{
  "model": "sound classifier",
  "n_mels": 64,
  "win_length": 512,
  "targets": ["emotion"],
  "hidden_act": "silu",
  "drop_path": 0.05,
  "widths": [64, 96, 144],
  "residual_scale": 0.1,
  "beta2": 0.95,
  "epochs": 10.8
}
Rows from block 5 of a small sound classifier, named by matrix and row number. Rows with one number belong to one channel. Each number is 128 + 24 x the weight over its row's rms, rounded and kept within 0 to 255. All counts start at 0. Numbers have three digits each.
Before each channel's rows are labels from the 100 clips, of 14976, where the channel reaches its highest value: "responds to" is what is common among them; "band" is the frequency band that holds the peak. Only what is clearly more common there than usual is listed. The data: acted Russian speech (Dusha).
# convs0: first 3x3 conv (model.blocks.5.convs.0.weight, 96x96x3x3, standardized in use, each kernel summed), inputs 48-95
# convs1: second 3x3 conv (model.blocks.5.convs.1.weight, 96x96x3x3, standardized in use, transposed, each kernel summed), outputs 48-95

responds to: emotion: angry
band: 250 to 500 Hz; 500 to 1000 Hz
convs0.23:151105167130136145151078092108124138129097119072133120135135136103122155161149098121167132120141150110148112153169153109123126142132115128098155
convs1.23:083097118100143131109088128103118155113138120111131167139145097144135100094137128107132151168076148143114123095107098153102129100160112113118094

responds to: emotion: positive
band: 500 to 1000 Hz; 250 to 500 Hz
convs0.7:140124164103158167156086128149128169157119132108133124133142124116143162140144077142127167146116141118126150115174160086133100162131101161104137
convs1.7:126126185157108129132090140122071194163133118103105166137109108166102088125118102091094125149158156099121099161093142138078145174129161088124141

responds to: emotion: angry
band: 250 to 500 Hz; 500 to 1000 Hz
convs0.51:146074123137125120107082103123170110092108158107139131140177131113105147158160107127170086128115132135129127154131142126145115142139118097125165
convs1.51:093088135099159139135123116115190114177130090115120140114188107099120124147129114132136107154137109152147125124142145137109148167157108115154143

responds to: emotion: angry
band: 250 to 500 Hz; 500 to 1000 Hz
convs0.24:144168142135108149146160148139096113137144103125109148124129155123129096137130111146099147155088116122168149131141132109142138156124137175102122
convs1.24:106162115108094077051161096086124104106098143125139171103158108133139088115098138135132135156119158150081122111123113139127136101127114123113127

responds to: emotion: positive
band: 500 to 1000 Hz
convs0.58:132093024138082081106133107100123105071118116134112124130110144119123094135110142108117041127109122125121100111069120156118146112133132103138107
convs1.58:151089110088133168152116119141140126118132137161137084140113146097114182107145174116128140093140125145137187094169113108137087163129121158118127

responds to: emotion: positive
band: 0 to 250 Hz
convs0.63:136115001144167083115130097110107153149109092127135185159097132129147122145111128114120065182139118144131104162106133145138149123128116099142118
convs1.63:145109074096140147161126134113126127107154141139142119132109104117124214148137132152145117145156085127146193141144125121116112109147139198113139

responds to: emotion: angry; emotion: positive
band: 500 to 1000 Hz
convs0.45:129175148120118145161142146124082115124155105119121128135116133102123119133115118126099167138089115115164138123140142111147124162107140168111125
convs1.45:109166124123093082049149105097109111108089148126134178142140119151162081094110136144134136163120147136067108116110100130106121108129093115114124

responds to: emotion: positive
band: 500 to 1000 Hz; 250 to 500 Hz
convs0.9:122149144096160163140132127142118149167120116103141167132132137115129168122163083148159152165121135122123175136161114112156106145104101147130135
convs1.9:137167120169159111099160117148106135109139124098131132125097126131117088135112095120100114107146176134121082147119136156095153121091175064158139

responds to: emotion: positive
band: 500 to 1000 Hz
convs0.13:120189137097120149155159145138096154141147101130147143152120123127141141144116108169134150134075136105158165113158127108161133153104124174119147
convs1.13:123184133169115113098133143150088190104079096109118160168129108142134103102127123103116126145109132093083072123091129144148115100116099102141150

responds to: emotion: positive
band: 250 to 500 Hz; 0 to 250 Hz
convs0.73:111155147085156162131140127140122147160113121106134163135132136116128163117162090145163134155114123115118165122165108124161104140099109146143132
convs1.73:143172118154149104095167094129121126104135139113141131114113132137146091143100097109102129096134138145126082136118129153127169109091137080164143

responds to: emotion: positive
band: 250 to 500 Hz
convs0.38:121146155094172163152118125136108168179139101119123163144112147107135151124140108142112183171136123112115148125175156111148113163109125151135144
convs1.38:145131145155111127133094148106080154142132140126086150145107106165051118121114102147126135146173096105144120157092117143124149131125117117117121

responds to: emotion: angry; emotion: positive
band: 250 to 500 Hz; 500 to 1000 Hz
convs0.74:138110173134138145148086089116128140131091119082126124131140136101126148152149097114170131126137136114143097157164155103124111138114105119110158
convs1.74:086104108104145130113083126102128159103135119112111168139148093147150100097136131110128173172055138140109122102104094156107129098162105118118104

responds to: emotion: positive
band: 500 to 1000 Hz
convs0.62:101135131088130149119132083105155130141084128082120155119153159095125160101147100111125128161120098096086125130150116135126095148102119096128123
convs1.62:122161082113143113128111126131142127102115088125165159167152092106168108126115144138114108176070107128090117113096099143110116100150097151081165

responds to: emotion: positive
band: 250 to 500 Hz; 500 to 1000 Hz
convs0.89:163094139134171157160068104117112177177110109105139132124117111097137152148128106133122174159134143113124133137147158102125106175144113142093159
convs1.89:128090163131134133117098122089095179136144166101114135125110141184081123107119110186111125129124149115125145112124116116077167144114129107116145

responds to: emotion: angry
band: 250 to 500 Hz; 500 to 1000 Hz
convs0.1:152139133139101142158135144124097103132139115106114145125136155112118112137128113144109139154093118128163141145140135121137125169127144158111137
convs1.1:102161123109094081049162086088123108118099142125141174103160105141135087120105133110130135159121156151078119109127119136135140103126112117120128

responds to: emotion: angry
band: 500 to 1000 Hz; 0 to 250 Hz
convs0.46:121104068123149095116163121137090127123131070130142171135074189109147114137106141116134117170125134128124103120087131158154136107092133136182118
convs1.46:136086150109108184127129119124124123165137140144147143129107151144078173148144147150130092135137162184152167097160141118141110121134092140114131

responds to: emotion: positive
band: 500 to 1000 Hz
convs0.6:097151154079161154121146132147119147164114105115131171129116138120128155108161097144159138158121126108105161109155110114155108128094112149141128
convs1.6:152160113169156097101172104122122111108145146110153120097117147140109105140108112148110133079132104132142100141125120143136149112076145091158114

responds to: emotion: angry
band: 500 to 1000 Hz; 250 to 500 Hz
convs0.26:154086109132137128113068102126156110110110148108151131118158113119101148143149096139163113135122148131131150139135120113158118152141107122100161
convs1.26:089111162113134143130150118110170095194124100128105143105175120099132138151134115141139106141144122152138131127153156128106145177148144121148136

responds to: emotion: angry
band: 500 to 1000 Hz
convs0.60:091159156096157137119163155168091140157142072146143171123090140131138145111142111153151161165140139115115150109132117104156114126099119162136132
convs1.60:173158108172143107139144130160127127075149146121132093121117152139127132136125112135124122065146126106140105173122127135139126141069148121148116

responds to: emotion: positive
band: 500 to 1000 Hz; 250 to 500 Hz
convs0.18:137114117127079133126106112091141102113107133097095145107158134101092104120131108123105087159065086118118126114130109132133109150128128123101118
convs1.18:097153102096108082061154088077143105106105124130133175088182086123126095120098136132129149172113139163091126106131110151136147101134107127121150

responds to: emotion: angry; emotion: positive
band: 250 to 500 Hz
convs0.78:158085140136123116165094128109086132139118097101122096135109146073143131145110141095106148114122118110123104129111170152113110169125175135136140
convs1.78:112092174123129135113077143120113185114130120128130168144130130165134106087128138126108084154109143119108117091096080102144122088142094115113112

responds to: emotion: positive
band: 500 to 1000 Hz; 250 to 500 Hz
convs0.41:125151139114144170181138139142098153167136096101156149144119123099151185122151111138150160160155153138144171167172125113141111136106120146129150
convs1.41:142163140191099126120125157146093136151105101104106155130119099134140111153130093117101128135155106091132084147095173154130125111113156114134163

responds to: emotion: positive
band: 500 to 1000 Hz
convs0.76:120109026135103079107136102097115119084115106136114137145098139120133099142103144106118040137113126123129099106082121156120153100125125110136101
convs1.76:137101098086123171152100110128132122121129131164149098151122118108118196102147153122127140119141100149130191088155107114136086145153121164096124

responds to: emotion: angry
band: 500 to 1000 Hz; 250 to 500 Hz
convs0.79:140133113121132140096085109147175123123114169129138145121169106152099145132147083150150116143107136142128165124147105089149114145148088129095135
convs1.79:128132169146133142144162147130155098204120104118114136103162126103104133175124100161136092132174114139149116141137165120124146147132155123150145

responds to: emotion: positive
band: 500 to 1000 Hz
convs0.42:139104126112124144118074082102158145130093150092115139132164128100108142151139092130127101157061105111106140108156131129141109159139103124105129
convs1.42:107111129123125124114076149079135158138125111116112197126165074147113096103117117121121137187108123133118113115093098152130151144152113117105126

responds to: emotion: positive
band: 0 to 250 Hz; 500 to 1000 Hz
convs0.11:125110086124154139157143102097126144173092099083126173143123149100150178121149122105145087172169114129110133199144134168127104132110122094146136
convs1.11:142136081114132124135122148108138115118152111104184158130131104118151131157108119170135085183104097128145144135112146129080151121149130204119202

responds to: emotion: positive
band: 500 to 1000 Hz
convs0.44:153135163111151143168098098124114171159100115073124098154112109074157131159110114127110137108119146111149148123166146116134130158138127169106131
convs1.44:099111141128125135103076159085089196113133127101096183151131109166131093079141141140126151174078140112104114117105103139076125106147128110109116

responds to: emotion: positive
band: 500 to 1000 Hz
convs0.43:174070102147141121154086126109154123149116153091111130146159137115146146147118120118106131135149096154135111168122169157133111148145150105153155
convs1.43:126084148136153140132102146108154147159144129097098125153158135152152111153131128166113110132083133130157134083136129117120153128128114130153157

responds to: emotion: positive
band: 250 to 500 Hz; 0 to 250 Hz
convs0.47:119131152102158169117119110132138132159120136107137185120149147116112154107164094139140159191112120108110153128162119106155107152115103133118134
convs1.47:127159111137132115135139122117111100164117098128134131087127075095123132182115098125140124148170160116147134115118163156175149102149140134110148

responds to: emotion: angry; emotion: positive
band: 250 to 500 Hz
convs0.21:139141188132174156168109140167094160175142105120156135147110114124151164143130107132136197146160147145148130162163180101118111156124117147124154
convs1.21:149104172133140128131089119114079192125125152123115151168113120169091116095129109068101137138107113108125128123102098122086148177121117101121172

responds to: emotion: positive
band: 500 to 1000 Hz
convs0.33:111158165101166155155154154162105153164140100125151141132117122129150153113155111147157175149151154120131149149150123097149120121095115158124150
convs1.33:166155120185144110128131136167093159077128129111129112138100143146165117122132121133116140079134107090131091146110122141131113122076139109148135

responds to: emotion: positive
band: 500 to 1000 Hz; 250 to 500 Hz
convs0.29:131136157106124151175139148107096147146117097112113112150133143067152158148144137077120148129120118128122130124172172138113114140106146139159102
convs1.29:118110166148100124099099147112080166111137125121089191144130117184079101099121135145123124172098145115099117152088090128097119114128096126120049

responds to: emotion: angry
band: 0 to 250 Hz; 250 to 500 Hz
convs0.53:127125040126147070128137112133081145112130092132137153154071144126150116156085137135126094163147154139147129133099125147142173118116121135151126
convs1.53:158087128124114174147133117114144109153152145132125089115122151146117189146172137116150137118132094155168154154184155112155130170117112158131143

responds to: emotion: positive
band: 250 to 500 Hz
convs0.86:110141087122148086132142123134079151142131082129119148164067144130155101137078140143107114137147144139131124135118132145140178104113128133150119
convs1.86:163107117138106167153130149122138109151153144127127112117118157148117179157164118128167141142146093150176147166163159119143136157129117162132142

responds to: emotion: positive
band: 500 to 1000 Hz
convs0.14:113164151100156138145162156156099153150148100136148137132113117132148140116144109157161160134136153114138147144148120095154122114099114173125149
convs1.14:146156117196151109111138134145112161083120126110125133132123130157121109120110119162104138088133102091137074154090113138105119114086115095162127

responds to: emotion: angry
band: 500 to 1000 Hz; 0 to 250 Hz
convs0.28:144108130115136146109064083126164129126107167112136126114167109121100152146142090147136124136082132117121159102163125101152117161145098142089138
convs1.28:104123172142127138134117139095145119197111092111108168111169093128082110122128101131117118152155114142131104126119155144104155161140155090123094

responds to: emotion: positive
band: 500 to 1000 Hz; 250 to 500 Hz
convs0.87:159144147136091150142105106108138107110134147113128107143176098100112147168120122117115131125070130143159162104178170102122136169143114137081115
convs1.87:091129173115075114081139123071142108154102122125120195106193110150138096094121126172142120170119120152098113124116105116117141137142124143106094