config.yaml
hop_length: 320
optimizer: "adamw"
warmup_steps: 880
Rows from block 11, named by matrix and row number. Rows with one number belong to one channel. Each number is 500 + 25 x the weight over the matrix's rms, rounded and kept within 0 to 999. All counts start at 0. Numbers have three digits each.
# convs0: first 3x3 conv, stride 2 (model.blocks.11.convs.0.weight, 144x96x3x3, standardized in use), inputs 9-17, a 3x3 kernel for each
# convs1: second 3x3 conv (model.blocks.11.convs.1.weight, 144x144x3x3, standardized in use, transposed), outputs 9-17, a 3x3 kernel for each
convs0.83:482497538489494515504477512516550572517533526555560582475519527491508527498549522512526530498524514510524504481502520490491530494513509500512515506514490510512509475435471508487516484458483492513522500506518496509500495502518498495497502518501
convs1.83:508522511482491501498525507493518462474536510519518541417484501483480483512465484509479487486476528506541557510509504508507460535513450566543482547535454513518465492501526480505522512521518475507546459503533445486501502491464443525506482555518
convs0.84:470492509502494496501497503492533539523530510553546572489532540477508521544575565491508514524536519504515513461486511509505534490521529502504516525515521489497491467452450495500483439444454462495504519511530470483491481492519497493500495490514
convs1.84:499515512478482480493502491527519506485528528504510534443513529492508518539521506478466476478486525505508518502504495520498451516506476550513479529510477518510489456489530478499522506510522472506540479495505466482483485520480484509523513541520
convs0.85:463493505503499490498508507477536530520528503544545566495538548479508520552564562486504510525536514501517516463494518511512530493529538489495509523517525486502492473460443491499472439442461443484501519507530466487494478485518500489499496485519
convs1.85:502517514473473470491497489529528509485510508507503514449517535487512528540533512473478479474486532512511524496503499515492455510507485543510487516502485519506491458489523479499517505504518478503536484494503473481483480522496472504521503537530
convs0.86:477505506509486466515514509471526528525507491557559554515555555468475484559594567491500504523524490510521514477525546504484488515543553486483497534516531484478495473466454501498461447449464463488510501488497487497509499479519489481477506492516
convs1.86:484502507475486481481486479505542517515551500524521537425515528488507531549541527480473476482486531508518535484507510499490481499500493538521506504498501513504500462480501479491509494488500488516540492494504489486491469513506498510529496502533
convs0.87:468484517482480491505484514490539540529528502563551580480528534489514511533565564501509506512533496512517511472493519497497515484517529498497501509526523497492497477459481500491487451436458484493503497504515476484493501517526484490489497496515
convs1.87:487503504497508503495502489513505467495487499532524545426507514492509504522503493485465478482478523502504527505517495515505456513502460557520477523509471523504484450473515470496525511509519474518551476503515474487491490522474494518528504526521
convs0.88:480512527471470527477469498505514499472474494468476477500498499494490516476495469496501481465462461473453456511511535478472517482488496517549551474508501480461504463514548485465525478486495529562565455477504469455467499530513495490503482483464
convs1.88:522547526498481488505532514498512506507493506539512480497477504550480497534493545535512493508485491481515527516520526486501511536565538509498500506515479473475491529511479504473449513518512511523534498534548482497530499484521531505505515538502
convs0.89:513482481508497483528512477495444452490487467512482472507469442491499468491488491471454463467481493507494475524493459498514484521502494500476496518477485560506472533493465523496490501520471513492486505506481563561504489449463497463462502522455
convs1.89:489480497480482502479473508487478474522518459531523476540459489486453525456490507506492444453446475502533528483519526488544570492514541470540516444477514464531516567501483530484490507485500458491523450498503494505514566501491510512465520510510
convs0.90:504510522483472523475477489510508495476472493480484473509499499513479516481494475506496482463462470474465459525502528492470511486495492527540547471510505470452487481515544495464522478481494544547551461469497471462460518530514489481507484478465
convs1.90:527554536496476483506530520480503519501499520508501486499473504547485505534505561535519495506484488484516534509515523476492508527563542503498507496511488460464486526514486504465439509512509500511528499530554483501536511504520532502519517537496
convs0.91:469493511502491485510500506491540543519519501567549568505549549476498508558586566496508511521531509513519516474508527504500526508528533496495509525515518487491498468455442500496471439448460475495503513503519483491495488488517490485490505491511
convs1.91:496510512476486482489498486521520503476518486509517531426508526481505520531523511476461473474479525504504524497507501511495453510500476552521492519504486517506491456483523473496520501502516473509546484498510475482485479514491468511525504537536
convs0.92:549463515559465532543449510523466512544443522535439521529515495530484468498499494509492490502503517502503507523465523503473493516466519502460507488473513500448491525511485553477515508479478526450496505462506518484512518514453501486514476523457
convs1.92:525513529456447454458469508516494514494489506492467483504496496506490503501498498504506486514506516506510525466459465479467505483481515476471518475472517479480502532509508511485497495495516478477495468469475512473495505484483471430483490475513
convs0.93:470490511500488480511498504477527543527519500562551563496538554485495509558592565491497508517530503514516512479510534505501525506527541496487503524513528489487499470462445500490468440445458472493504505504522489487501493488517486483490509493513
convs1.93:490510514475486481490497486513529496510521484504522543428516519480505515532527506468460470473481524506514528493506501506490455505499479551521494509499491518503494451481517473496519500500512474510545487500509479484485479516496479512523511524536
convs0.94:500476463492512482532514484495452443497509478533487481504470420499523504493482483461462472439492491486498491520494441515557517536496486502482508491465477550528505509494457475464480484500485510495477495532505552563534496466463489470481503523492
convs1.94:507513511460482509475480483490481490521477406532512496562474510494488554488534509487475443439449488510553534480507525509541562497512515502542509440463504497522515540488450491476486511521520478495526493517520529536529546508511486492482523540528
convs0.95:538507518527490517500467490507503472500468484506460479507516467509478462487476474507497462519492499502482496514501489503489500481476492531506505509488491510468466498491463539496486524501473529502491521487494510492492504496438518462461502481441
convs1.95:539521528468450468498456529545498538544510546531539523526471491510465491495507523530523480513504471528519553476495503468494536480524548490526533459520525449508501619548531553492489517471495449470505440473497458470482535521476508493492507445512
convs0.96:541460530548462550533459530523472513543450536532453537534509496530484492505507493509484492499504514502508503515478517495485503504478516483462519474479501490463508540499521547454544503479501517444502495477519505479509534501469495495528482520462
convs1.96:521517534457450462460478511502488519472494511475458443493492499506492507515497505496495480514509523486508501466457461478468488485475496470459520483461514485466499516499491496482493494506515500494503493470488523479510479463483459436467486494516
convs0.97:472498515502489481509499506492543541525516503568554564507550550485495510558592563500510511520531504514518512477514534504498523512530534499493505525514523488485494465457444505493469439448460476495510512499515489491497489486514489482486508493509
convs1.97:494507513476490485489499486500514500476521478501506519422507523479503518528523512474461473475479523505506530496510503506495454509499476556526494516504489516505493458481519470496520501501514473511549485499511478484486484512495469502518500519534
convs0.98:457517515461475521474477510489515493465479489455478478488493494496496515476492478479505479474459453469463464491517531480482518478487503511552541468500494485480521461522549479473519479489501508568559466482507469470490492534512506494495482489477
convs1.98:527548523508487488504528503478508485496488517516493460498478506557484496533482539532506492509490498480508516518519519493502509533559530511495492505510472481478496521503474506476453508516510521539535499532537483501524511493506538524502525549493
convs0.99:477488515499495493503493503499537541531529511559540563486532542492518522537552562499511517520536514504516511473495522512508537486518529500498512518518526493494500472445452499499477437441454486498510515511526466481495487496519494490496496495510
convs1.99:499513514476487483495506494507535510479525520516522533438512522487503511532514498482464479475483529507512531507512499517499449518504470562521477527511474518506487460489530475498524507511520464504541476498511469481484491510489469518520511542538
convs0.100:535457528548461552537458531518473512540454535528451534532506494533488490499508500507483489500506514502507501514473511493486502508477516483463518477482497495460505537497518548446544504479501519442498493479519514486512536499465494495528488524458
convs1.100:518514532457451465460478511497498520486503511501487444498495500512494511508494500497498479508505522486508505466460464479477495486476499468462521478459513479468500520504494497482494492507515492489505486469486520478508486459482453430472476497512
convs0.101:480513509511483467516520516474518513518499488551552559540550546467461471554581566490502499521520487502520515487536548503478472519548560484488501546513532480476489478470472497499459464452475463491511505477486493504513494472517491474468511490520
convs1.101:479492502478489484476479479515528514535531503533530535424511535487506542554553547485476480482490537508514534493512517503502491501502498533522512513503506512508506478474485480492503488483497500520542498494502497490493476526515503513532500508528
convs0.102:476485472483505496531517500471468462492513494536493486483480472505519528491488480449462459459484488498499489488496490505540534528487481499484482471460446540538514499486469474451483488483499485495486498516508555553542486469472503477497501515500
convs1.102:519522519447471490482482468480463492510464420510482513564482510504498554486528489478463446440455491513551523485503518516546549506515508511533503449475497506518512533495466475479490512525522471488526495510519530536530526496507469474466515525533
convs0.103:471489505472466486509473540497530522534525498554528579464505513483499495505556548511515498505521485512518529467490516481468493477513535497500501497521516514489525477465508501477487475431464487503505467483495490495511512521530485487479490495520
convs1.103:487505511518524523492493479474452425452456457525491503433493499500504494515495488493472482493496544493508537510531508517517474511510470549531474520518473528508479452454497487498522515508509488538559470512527476497506493518478516528519489541518
convs0.104:527508505516500508509488486519501461505480474526475464505507456502484461506496476504490458518488487517488495512504486499487485503488494532508499515486492519481466487494463531498474512516477520508485521490484528514499484498431524457429503488444
convs1.104:527513513478457475498460526517492504530515511499513428525446491497454493467490510526516467502498462521518538473503511463504545481533551487543533457521515449524514606533522560496486511469484438472510419467491444476483547522476517494465505453502
convs0.105:536455525548462551542456532519473513538453535529450535532505493532487491498507499506483489500506515502506504513470510492486503509475516485462515477482496495458507536496514551445542506476501517440497494479518517484515534499463496493528487523459
convs1.105:517513529458452466461477511504495515487494519501495462498492500511490509505492497497497479510505523489509508467461464480478496487476500470464520477460511479471501517501494501482497493505515490485503481469486518474508492462485455431471485487511
convs0.106:485514517471475525473476502495506491466479490459477476501493492511494515474496472488492474460463463471466464522508525488479511481492497515545545463506503479460501468518542484462519480482499533555546449474500469464474508533509494487505484485469
convs1.106:531561534502484486500526511502489493510483506523491454502478506552492501532504554535518494511492495480511526509513520480489510527558539500494504496506490465468491537519483513473443509512507507515529495528545480500528518492523531504517521533491
convs0.107:496515541482473528481472488507520511492470499481469471498508504511485520478492465515507488477465467477455449516512548488471524486482493528535552479515504468459497452494544499460517485486483552572584476484513468449458508526516504490506484476464
convs1.107:517546524486474486511538519498509475517507507522519471497486503538486487536500540538516493515490496481519531516524534486506515535570538524514507513530487477479498529506481499473457510524517499517539495534554471496526505474492526504523508537504
convs0.108:476511525471472529480471502504513499475476494467473475497496494498492512473494464494501479467463460474455455507508532480475517482489497516546551470510502483462508454511545484460523483486497526559561458480507471458471498530510497488504481487466
convs1.108:521547525498482489502531513493510476493501530539501499501483507552485498535495544536513496511489496486516528517520526489502512537566537508497499507512479477478491523508481503476449513519511510522531494531545474496526511491512524505508518545499
convs0.109:469478512494488491505487504499534544533530508564538566486535539493515524542564558496506511515536509508512505473494522510511540492518529498494508515517527494490501475454456499495476452446458478486503511514531475481494494502523490488496503497513
convs1.109:497513517483494489496506496523521477480509494521521511427510517478504506522512491478467474472476522504506526504510497514498449517501461556518479525506472522505484456481524468495523504508521469507542482504514471484484485505472478518508505538521
convs0.110:482515518469474525472473502497509492465478490459478477501494497504493518475496474489495476461462462471462462519510529485478514480490497513546546466506501478462502469519546482466522477483498529559552446473501467461473506534510494490504484485467
convs1.110:529557532502483486503528511476488494499481522500489451499475505551484498532497550534516493508488492480510523510515520480492509529560538502495502497508485467468492529514482509474443509516505510519532496530546482500529510500523536506505509543499
convs0.111:546461529549464548534460528524471514543451535533453537535512495530482489506507492509485493498505515503509504515477518493484502505478516485461519473480503488463508538503514547458540501479498518442501492477519503480509533505466495495528481520462
convs1.111:521517535457450461460477511496483521465471524465441478494493497505491504515499506500497481515511523488505505466456459479467486485474497471459519484462513485466498514501496498483493494504514502493503492474488525481509473466480457432469482497517
convs0.112:472504513506490478507507514484543534522516496559553571514554547474484500549592570495510513524528499511522519475518538503490508508536541498496506533509524484491497473457448496501465437445462469497510512488505482492501485482521493484480503487513
convs1.112:491505507480489483484489478533523523509526506526519535429507530489508530542528523478468478480481527505515526492508506505494466504501484550523496513505493514506496456482516480496517501498507478512543484496506479483486469520499481513529507529522
convs0.113:466515495513496468506524515464520505525508490542555559527541549469482484559586577481496498532523492494516516467507529511489488507537555481492504540509535471486490482483459485504461456447467433478501514484499477492509484471520487483479498478520
convs1.113:483501504477475476480475477504523532501520510524514540441517538497515540557552535478467477481489530510513528483501507503489480500502497531514505503498499512505500463479503483491506494488504498514536496494500488488491461528495478496533505515528
convs0.114:476490513496492482508492504490540545536523502561545568486539543496506514544583566501504509518537499518517507478506535506503529494520538499492500511518527494486492474452452502492473440442454488495510505509519484484496495497523486483489507493516
convs1.114:493511516482495489494504490526501481492516491522513523426515513481508506527521499477464474473477518502512528502513500509496452510498472560524488513503486518501492457483521472498520502502515470512549484504512479484488481520492486510532513530525
convs0.115:462533461457492497476492503478513457441500464456495485502494495523502522483498497480504477469464468473492487518528492487496500483488495498543504455499494484494513496552534491499529498504514509558517453484502476483507512526515516494513498494497
convs1.115:541557539507490471495502483487486478505468505544482502511469514551498518516492545515507496501503496485508509496481476486470496502515511487482482479482488471456496518507484517488456493495488532551533509515504508513512498504526556505502527543496
convs0.116:533507510522493513504478484511502466504474480520468471501513464506480458504487473507495459522490494510484493512502487502481491495482491533509501512488492513477460488491467533496476517507471526508488522485486517508491493500435522459442501485439
convs1.116:531516521472452469497457527540508530543523542540520513527462492506463491483502520527518474506503465526519548477499506467500540481530549492538532459524521449516507615543530559495488520472491443474506432472494455478482531519486518498484506454499
convs0.117:453497536510478531508491492488534544523483541529521517487503502522502556497513491473509516507481490498487461441490524518487554507496492511546558500517488490481503473459521518480532517501492468525560531510527508491471490487513534513515492504485
convs1.117:512537505483471493506539526484530503486504536504495498499489506549471498550487543542500501513483500490529526532519525509520500560564510522499481539536457482507481511512497494489470523538528497514520486524543461483516505476504485499477488551495
convs0.118:471516521471473529484476508497515494471477492473480481499495494502493512478499474488500476468460459477463462506510530478470512484493501515552548467505500485463509455514543483460522483486500518560555457476505474468482498529508499484501485490470
convs1.118:526554527506488489499527509498498498508478517529477494502481507558493503536495549535514496511491497484512525516516521488497510535566536507495499505509481471475492522518490512483448514519510510521527494527540476496524506476521534498511509547498
convs0.119:477504538512505549519518540467520547518525576515531559488499521517520548482522513462484528504518537509521511480487509519506524510506496487530526478502479501509508505465481491496546480497503471483540502507525520531529492459501500514523490526487
convs1.119:522545520439444471470505507486525530497498516486479491531493502532468534536486525512466460477485516522555526486482507502513505533515491506509513494490494492518503531541508483491473487519504470486515487480508487496523493495502424494452476553512
convs0.120:498497483520500472529527524476482477558512486567552552532518528478490477581580568493482467545536489524523506475479501494494470521533560479480493539504525478474463489494488479487480459448469463452474495484484493488509496494502483478480504475507
convs1.120:466492516459455459471470477551518478544523511512531529438517521487506506537548525488486481477492534501498520484489488496491471501500501521508507498483498506507502474479506490490502500490498503512533493493484493495493465519492493493522517501528