config = dict(
    model='sound classifier',
    noise_aug=0.01,
    time_shift_ms=100,
    win_length=512,
    stem='single',
    widths=[64, 96, 144],
    epochs=10.8,
    final_lr_fraction=0.01,
)
Rows from block 12 of a small sound classifier, named by matrix and row number. Rows with one number belong to one channel. Each number is 128 + 32 x the weight over its row's rms, rounded and kept within 0 to 255. All counts start at 0. Numbers have three digits each.
Before each channel's rows are labels from the 100 clips, of 14976, where the channel reaches its highest value: "top examples" is what is common among them. Only what is clearly more common there than usual is listed. The data: acted Russian speech (Dusha).
# convs0: first 3x3 conv (model.blocks.12.convs.0.weight, 144x144x3x3, standardized in use, each kernel summed), inputs 0-143
# convs1: second 3x3 conv (model.blocks.12.convs.1.weight, 144x144x3x3, standardized in use, transposed, each kernel summed), outputs 0-143

top examples: emotion: positive
convs0.14:050090120096130111132134159202156106120036158155123132164107119144111074182144141162137148156081122112124150153087110104102179050101114186109139147145159126136115168096175165136121119164215142148098063095080166143111140123116171111162119100148090111131187106163128158142161117105142103173153157086135135113101126174134125106124155125100155098119127123111106098146094178103085154133170143093177077076101114098109126180096084120113202
convs1.14:134080134167133138091107105195130167105128150099161158163085130106191071209134182084117164121157189144100125158115145095131081159161141200083154113108131091132106134166198148113065084123106141133133092167133105179086108096147134176121173112120178140160139137095148114123131122098076083132124151180163200122157114144140169099081150107117132140158096175134096168108088066101151130165110088131092108116172137122098104122159156127143068

top examples: emotion: positive
convs0.80:113119115133137177130099123137195131073061097182149157149157171163167077096190105111156125129086099098148129116102161126120093075151154153125086114157146075093092081110129095132149091118127157121098108194149196132086063066093118104096105130134082105152096112136110155111144105090160160159080181096153166178124147170184132120143153110101134114150178114129141065123068125128158106061174108122105085126110142112117170136176142183159124
convs1.80:135086099171147132056123119135120123141174101088100178083112156121172131096107071097105138106169141087144110130086144133136146194172089151100154091154153103110121092115133105116161123082163148169178057139152084113153126111177136179174164097088160095096160093104134091137132155088103111084151112138184132163125143105140157095134170129129086132160179165108152178061133146131113175154159072144085042074156179135098138107106187139142136

top examples: emotion: positive
convs0.30:140108104139110109122193164132083120098177112114171104156144118098077176160130122138122099105136124132098126129162110120113144190070069100111093107098076118119171118132128117111117101158169074101135165107114075168133115120104111105121146126161131114077135116127118084099064143164077138108145044149077171104129098128023094134098072070108103104129077112132143180140159149121119147121142102105087177152138100125106041073105101056103157
convs1.30:138136138148118160124095122161149140185137142172117140157170087135073126162129094152162136164099059093147140115130098176138089110093157131145078127136122133061118157155109164064146201148115156105131177130174162159153132169091096080082080109132052150107111157120133131104090099170137166139116116173112078092147140118104111114108108115114165171083078064148122091170112127179091124153037150160156150173133111157191118129123118078162076

top examples: emotion: angry
convs0.44:103134140121134109135130132202165127113041121148123134111120121156128048213132115127138162188068141118135175114136142131126206055135116184120145160136147134128097147132199125152148119109120157100123026134074159147116139123132123100139104138089058134135181125149090179105157139072149147192153159072136104136130125108155132128125154135090150113148134120141131077099091119135088169119181141122189118080135125097126151173111085144122200
convs1.44:147078150140117158116107144142158116138177141114122137125100099140148089147092087075146135086185131109120151148061121140149101192154104164107187125076122111089131061108155151078117137117140183172165082172142108158125106121151152165190129103102194093098157096089145076115160095081080092102085135166155124099169149202137167119084181116110098130172110125098115166077106123108132135162115070150068067067132154166137098112138128109146106

top examples: emotion: angry
convs0.26:119111137119140142129177114223129134125104200187130116142058146128116114180127149164097097099098135128121090150091127119145174074093116192130104112134081139097159177131217201119114127136168127147120109104135147154144132136120180108177119074160119146148169128188108079177140114120110064171190143099100157142125177139115136133115078108136151157155120148102075138139132158137148099137154108138100089063127131173140104176094125107090213
convs1.26:131081136111119160131100097190148130108140149145187169172091135144217151184133124101108105128135134130061108123127142105137115121147177185127142122100129107134129118124149156123020092176088150134122118207181156151083107116144131179134133132149172127205107127105144112121125126098005104110117142138140175127155158133095169145111133101138126161153077166145146137107117092085084122156135115144112128111109138135097120103186115064136044

top examples: emotion: positive
convs0.115:139101090116084099100126113091083087097157146107122105113090075102082161122106097154096157143134088126103146162137094097159102164094081067092138162119166154120150097096096136080128079129134115159122130086128099124143146140156109105099114097134120150078119142121139143115065102132079083060100047133105145062113134143077053114048146074132080161118073110106107155109157116096133120157122149152131122109111096146094073050078123072080095
convs1.115:128167097091145112127121136150070127151099130107103137186141122105100133162164140178142122113127111142180133143150110167060077102107124152128120124119141193142163163133173142160157157139095037104097156078076109158167178157087140088093110149145115161131143162182122156176164107155200135178090151153125107120094084128153104151178092165128157072078136113123154092160158113127124118051108207064168148148107110123156159179116125180142121

top examples: emotion: positive
convs0.95:134109114105123090142117106140118096127140122150146098112046117123103155177133110179072170158123084106129157189128134113108133152125117103091171175153184139126156124095140139115174100117123118190107116080051144138141170142119141087123101052144131107103137099164137164115063111134124028115129081111144161103118114168127067106086164108072115111161116133070061157090156115104118112145162137101169123104100121111119113072098050108047135
convs1.95:118138119125135122133109147155102175160081166119123136170152090122095145175156124161148121095124126175146128181163096147074056097112150161097153120109122150136165185188200159112130138146111086143100158096098129192139168164123102088064118164120110150122166153176128118168190089142144138225108198151128110083129091147145136120139125132131182091094095118149162108192158138085150135100103173075130145157148151113174165202119117180132109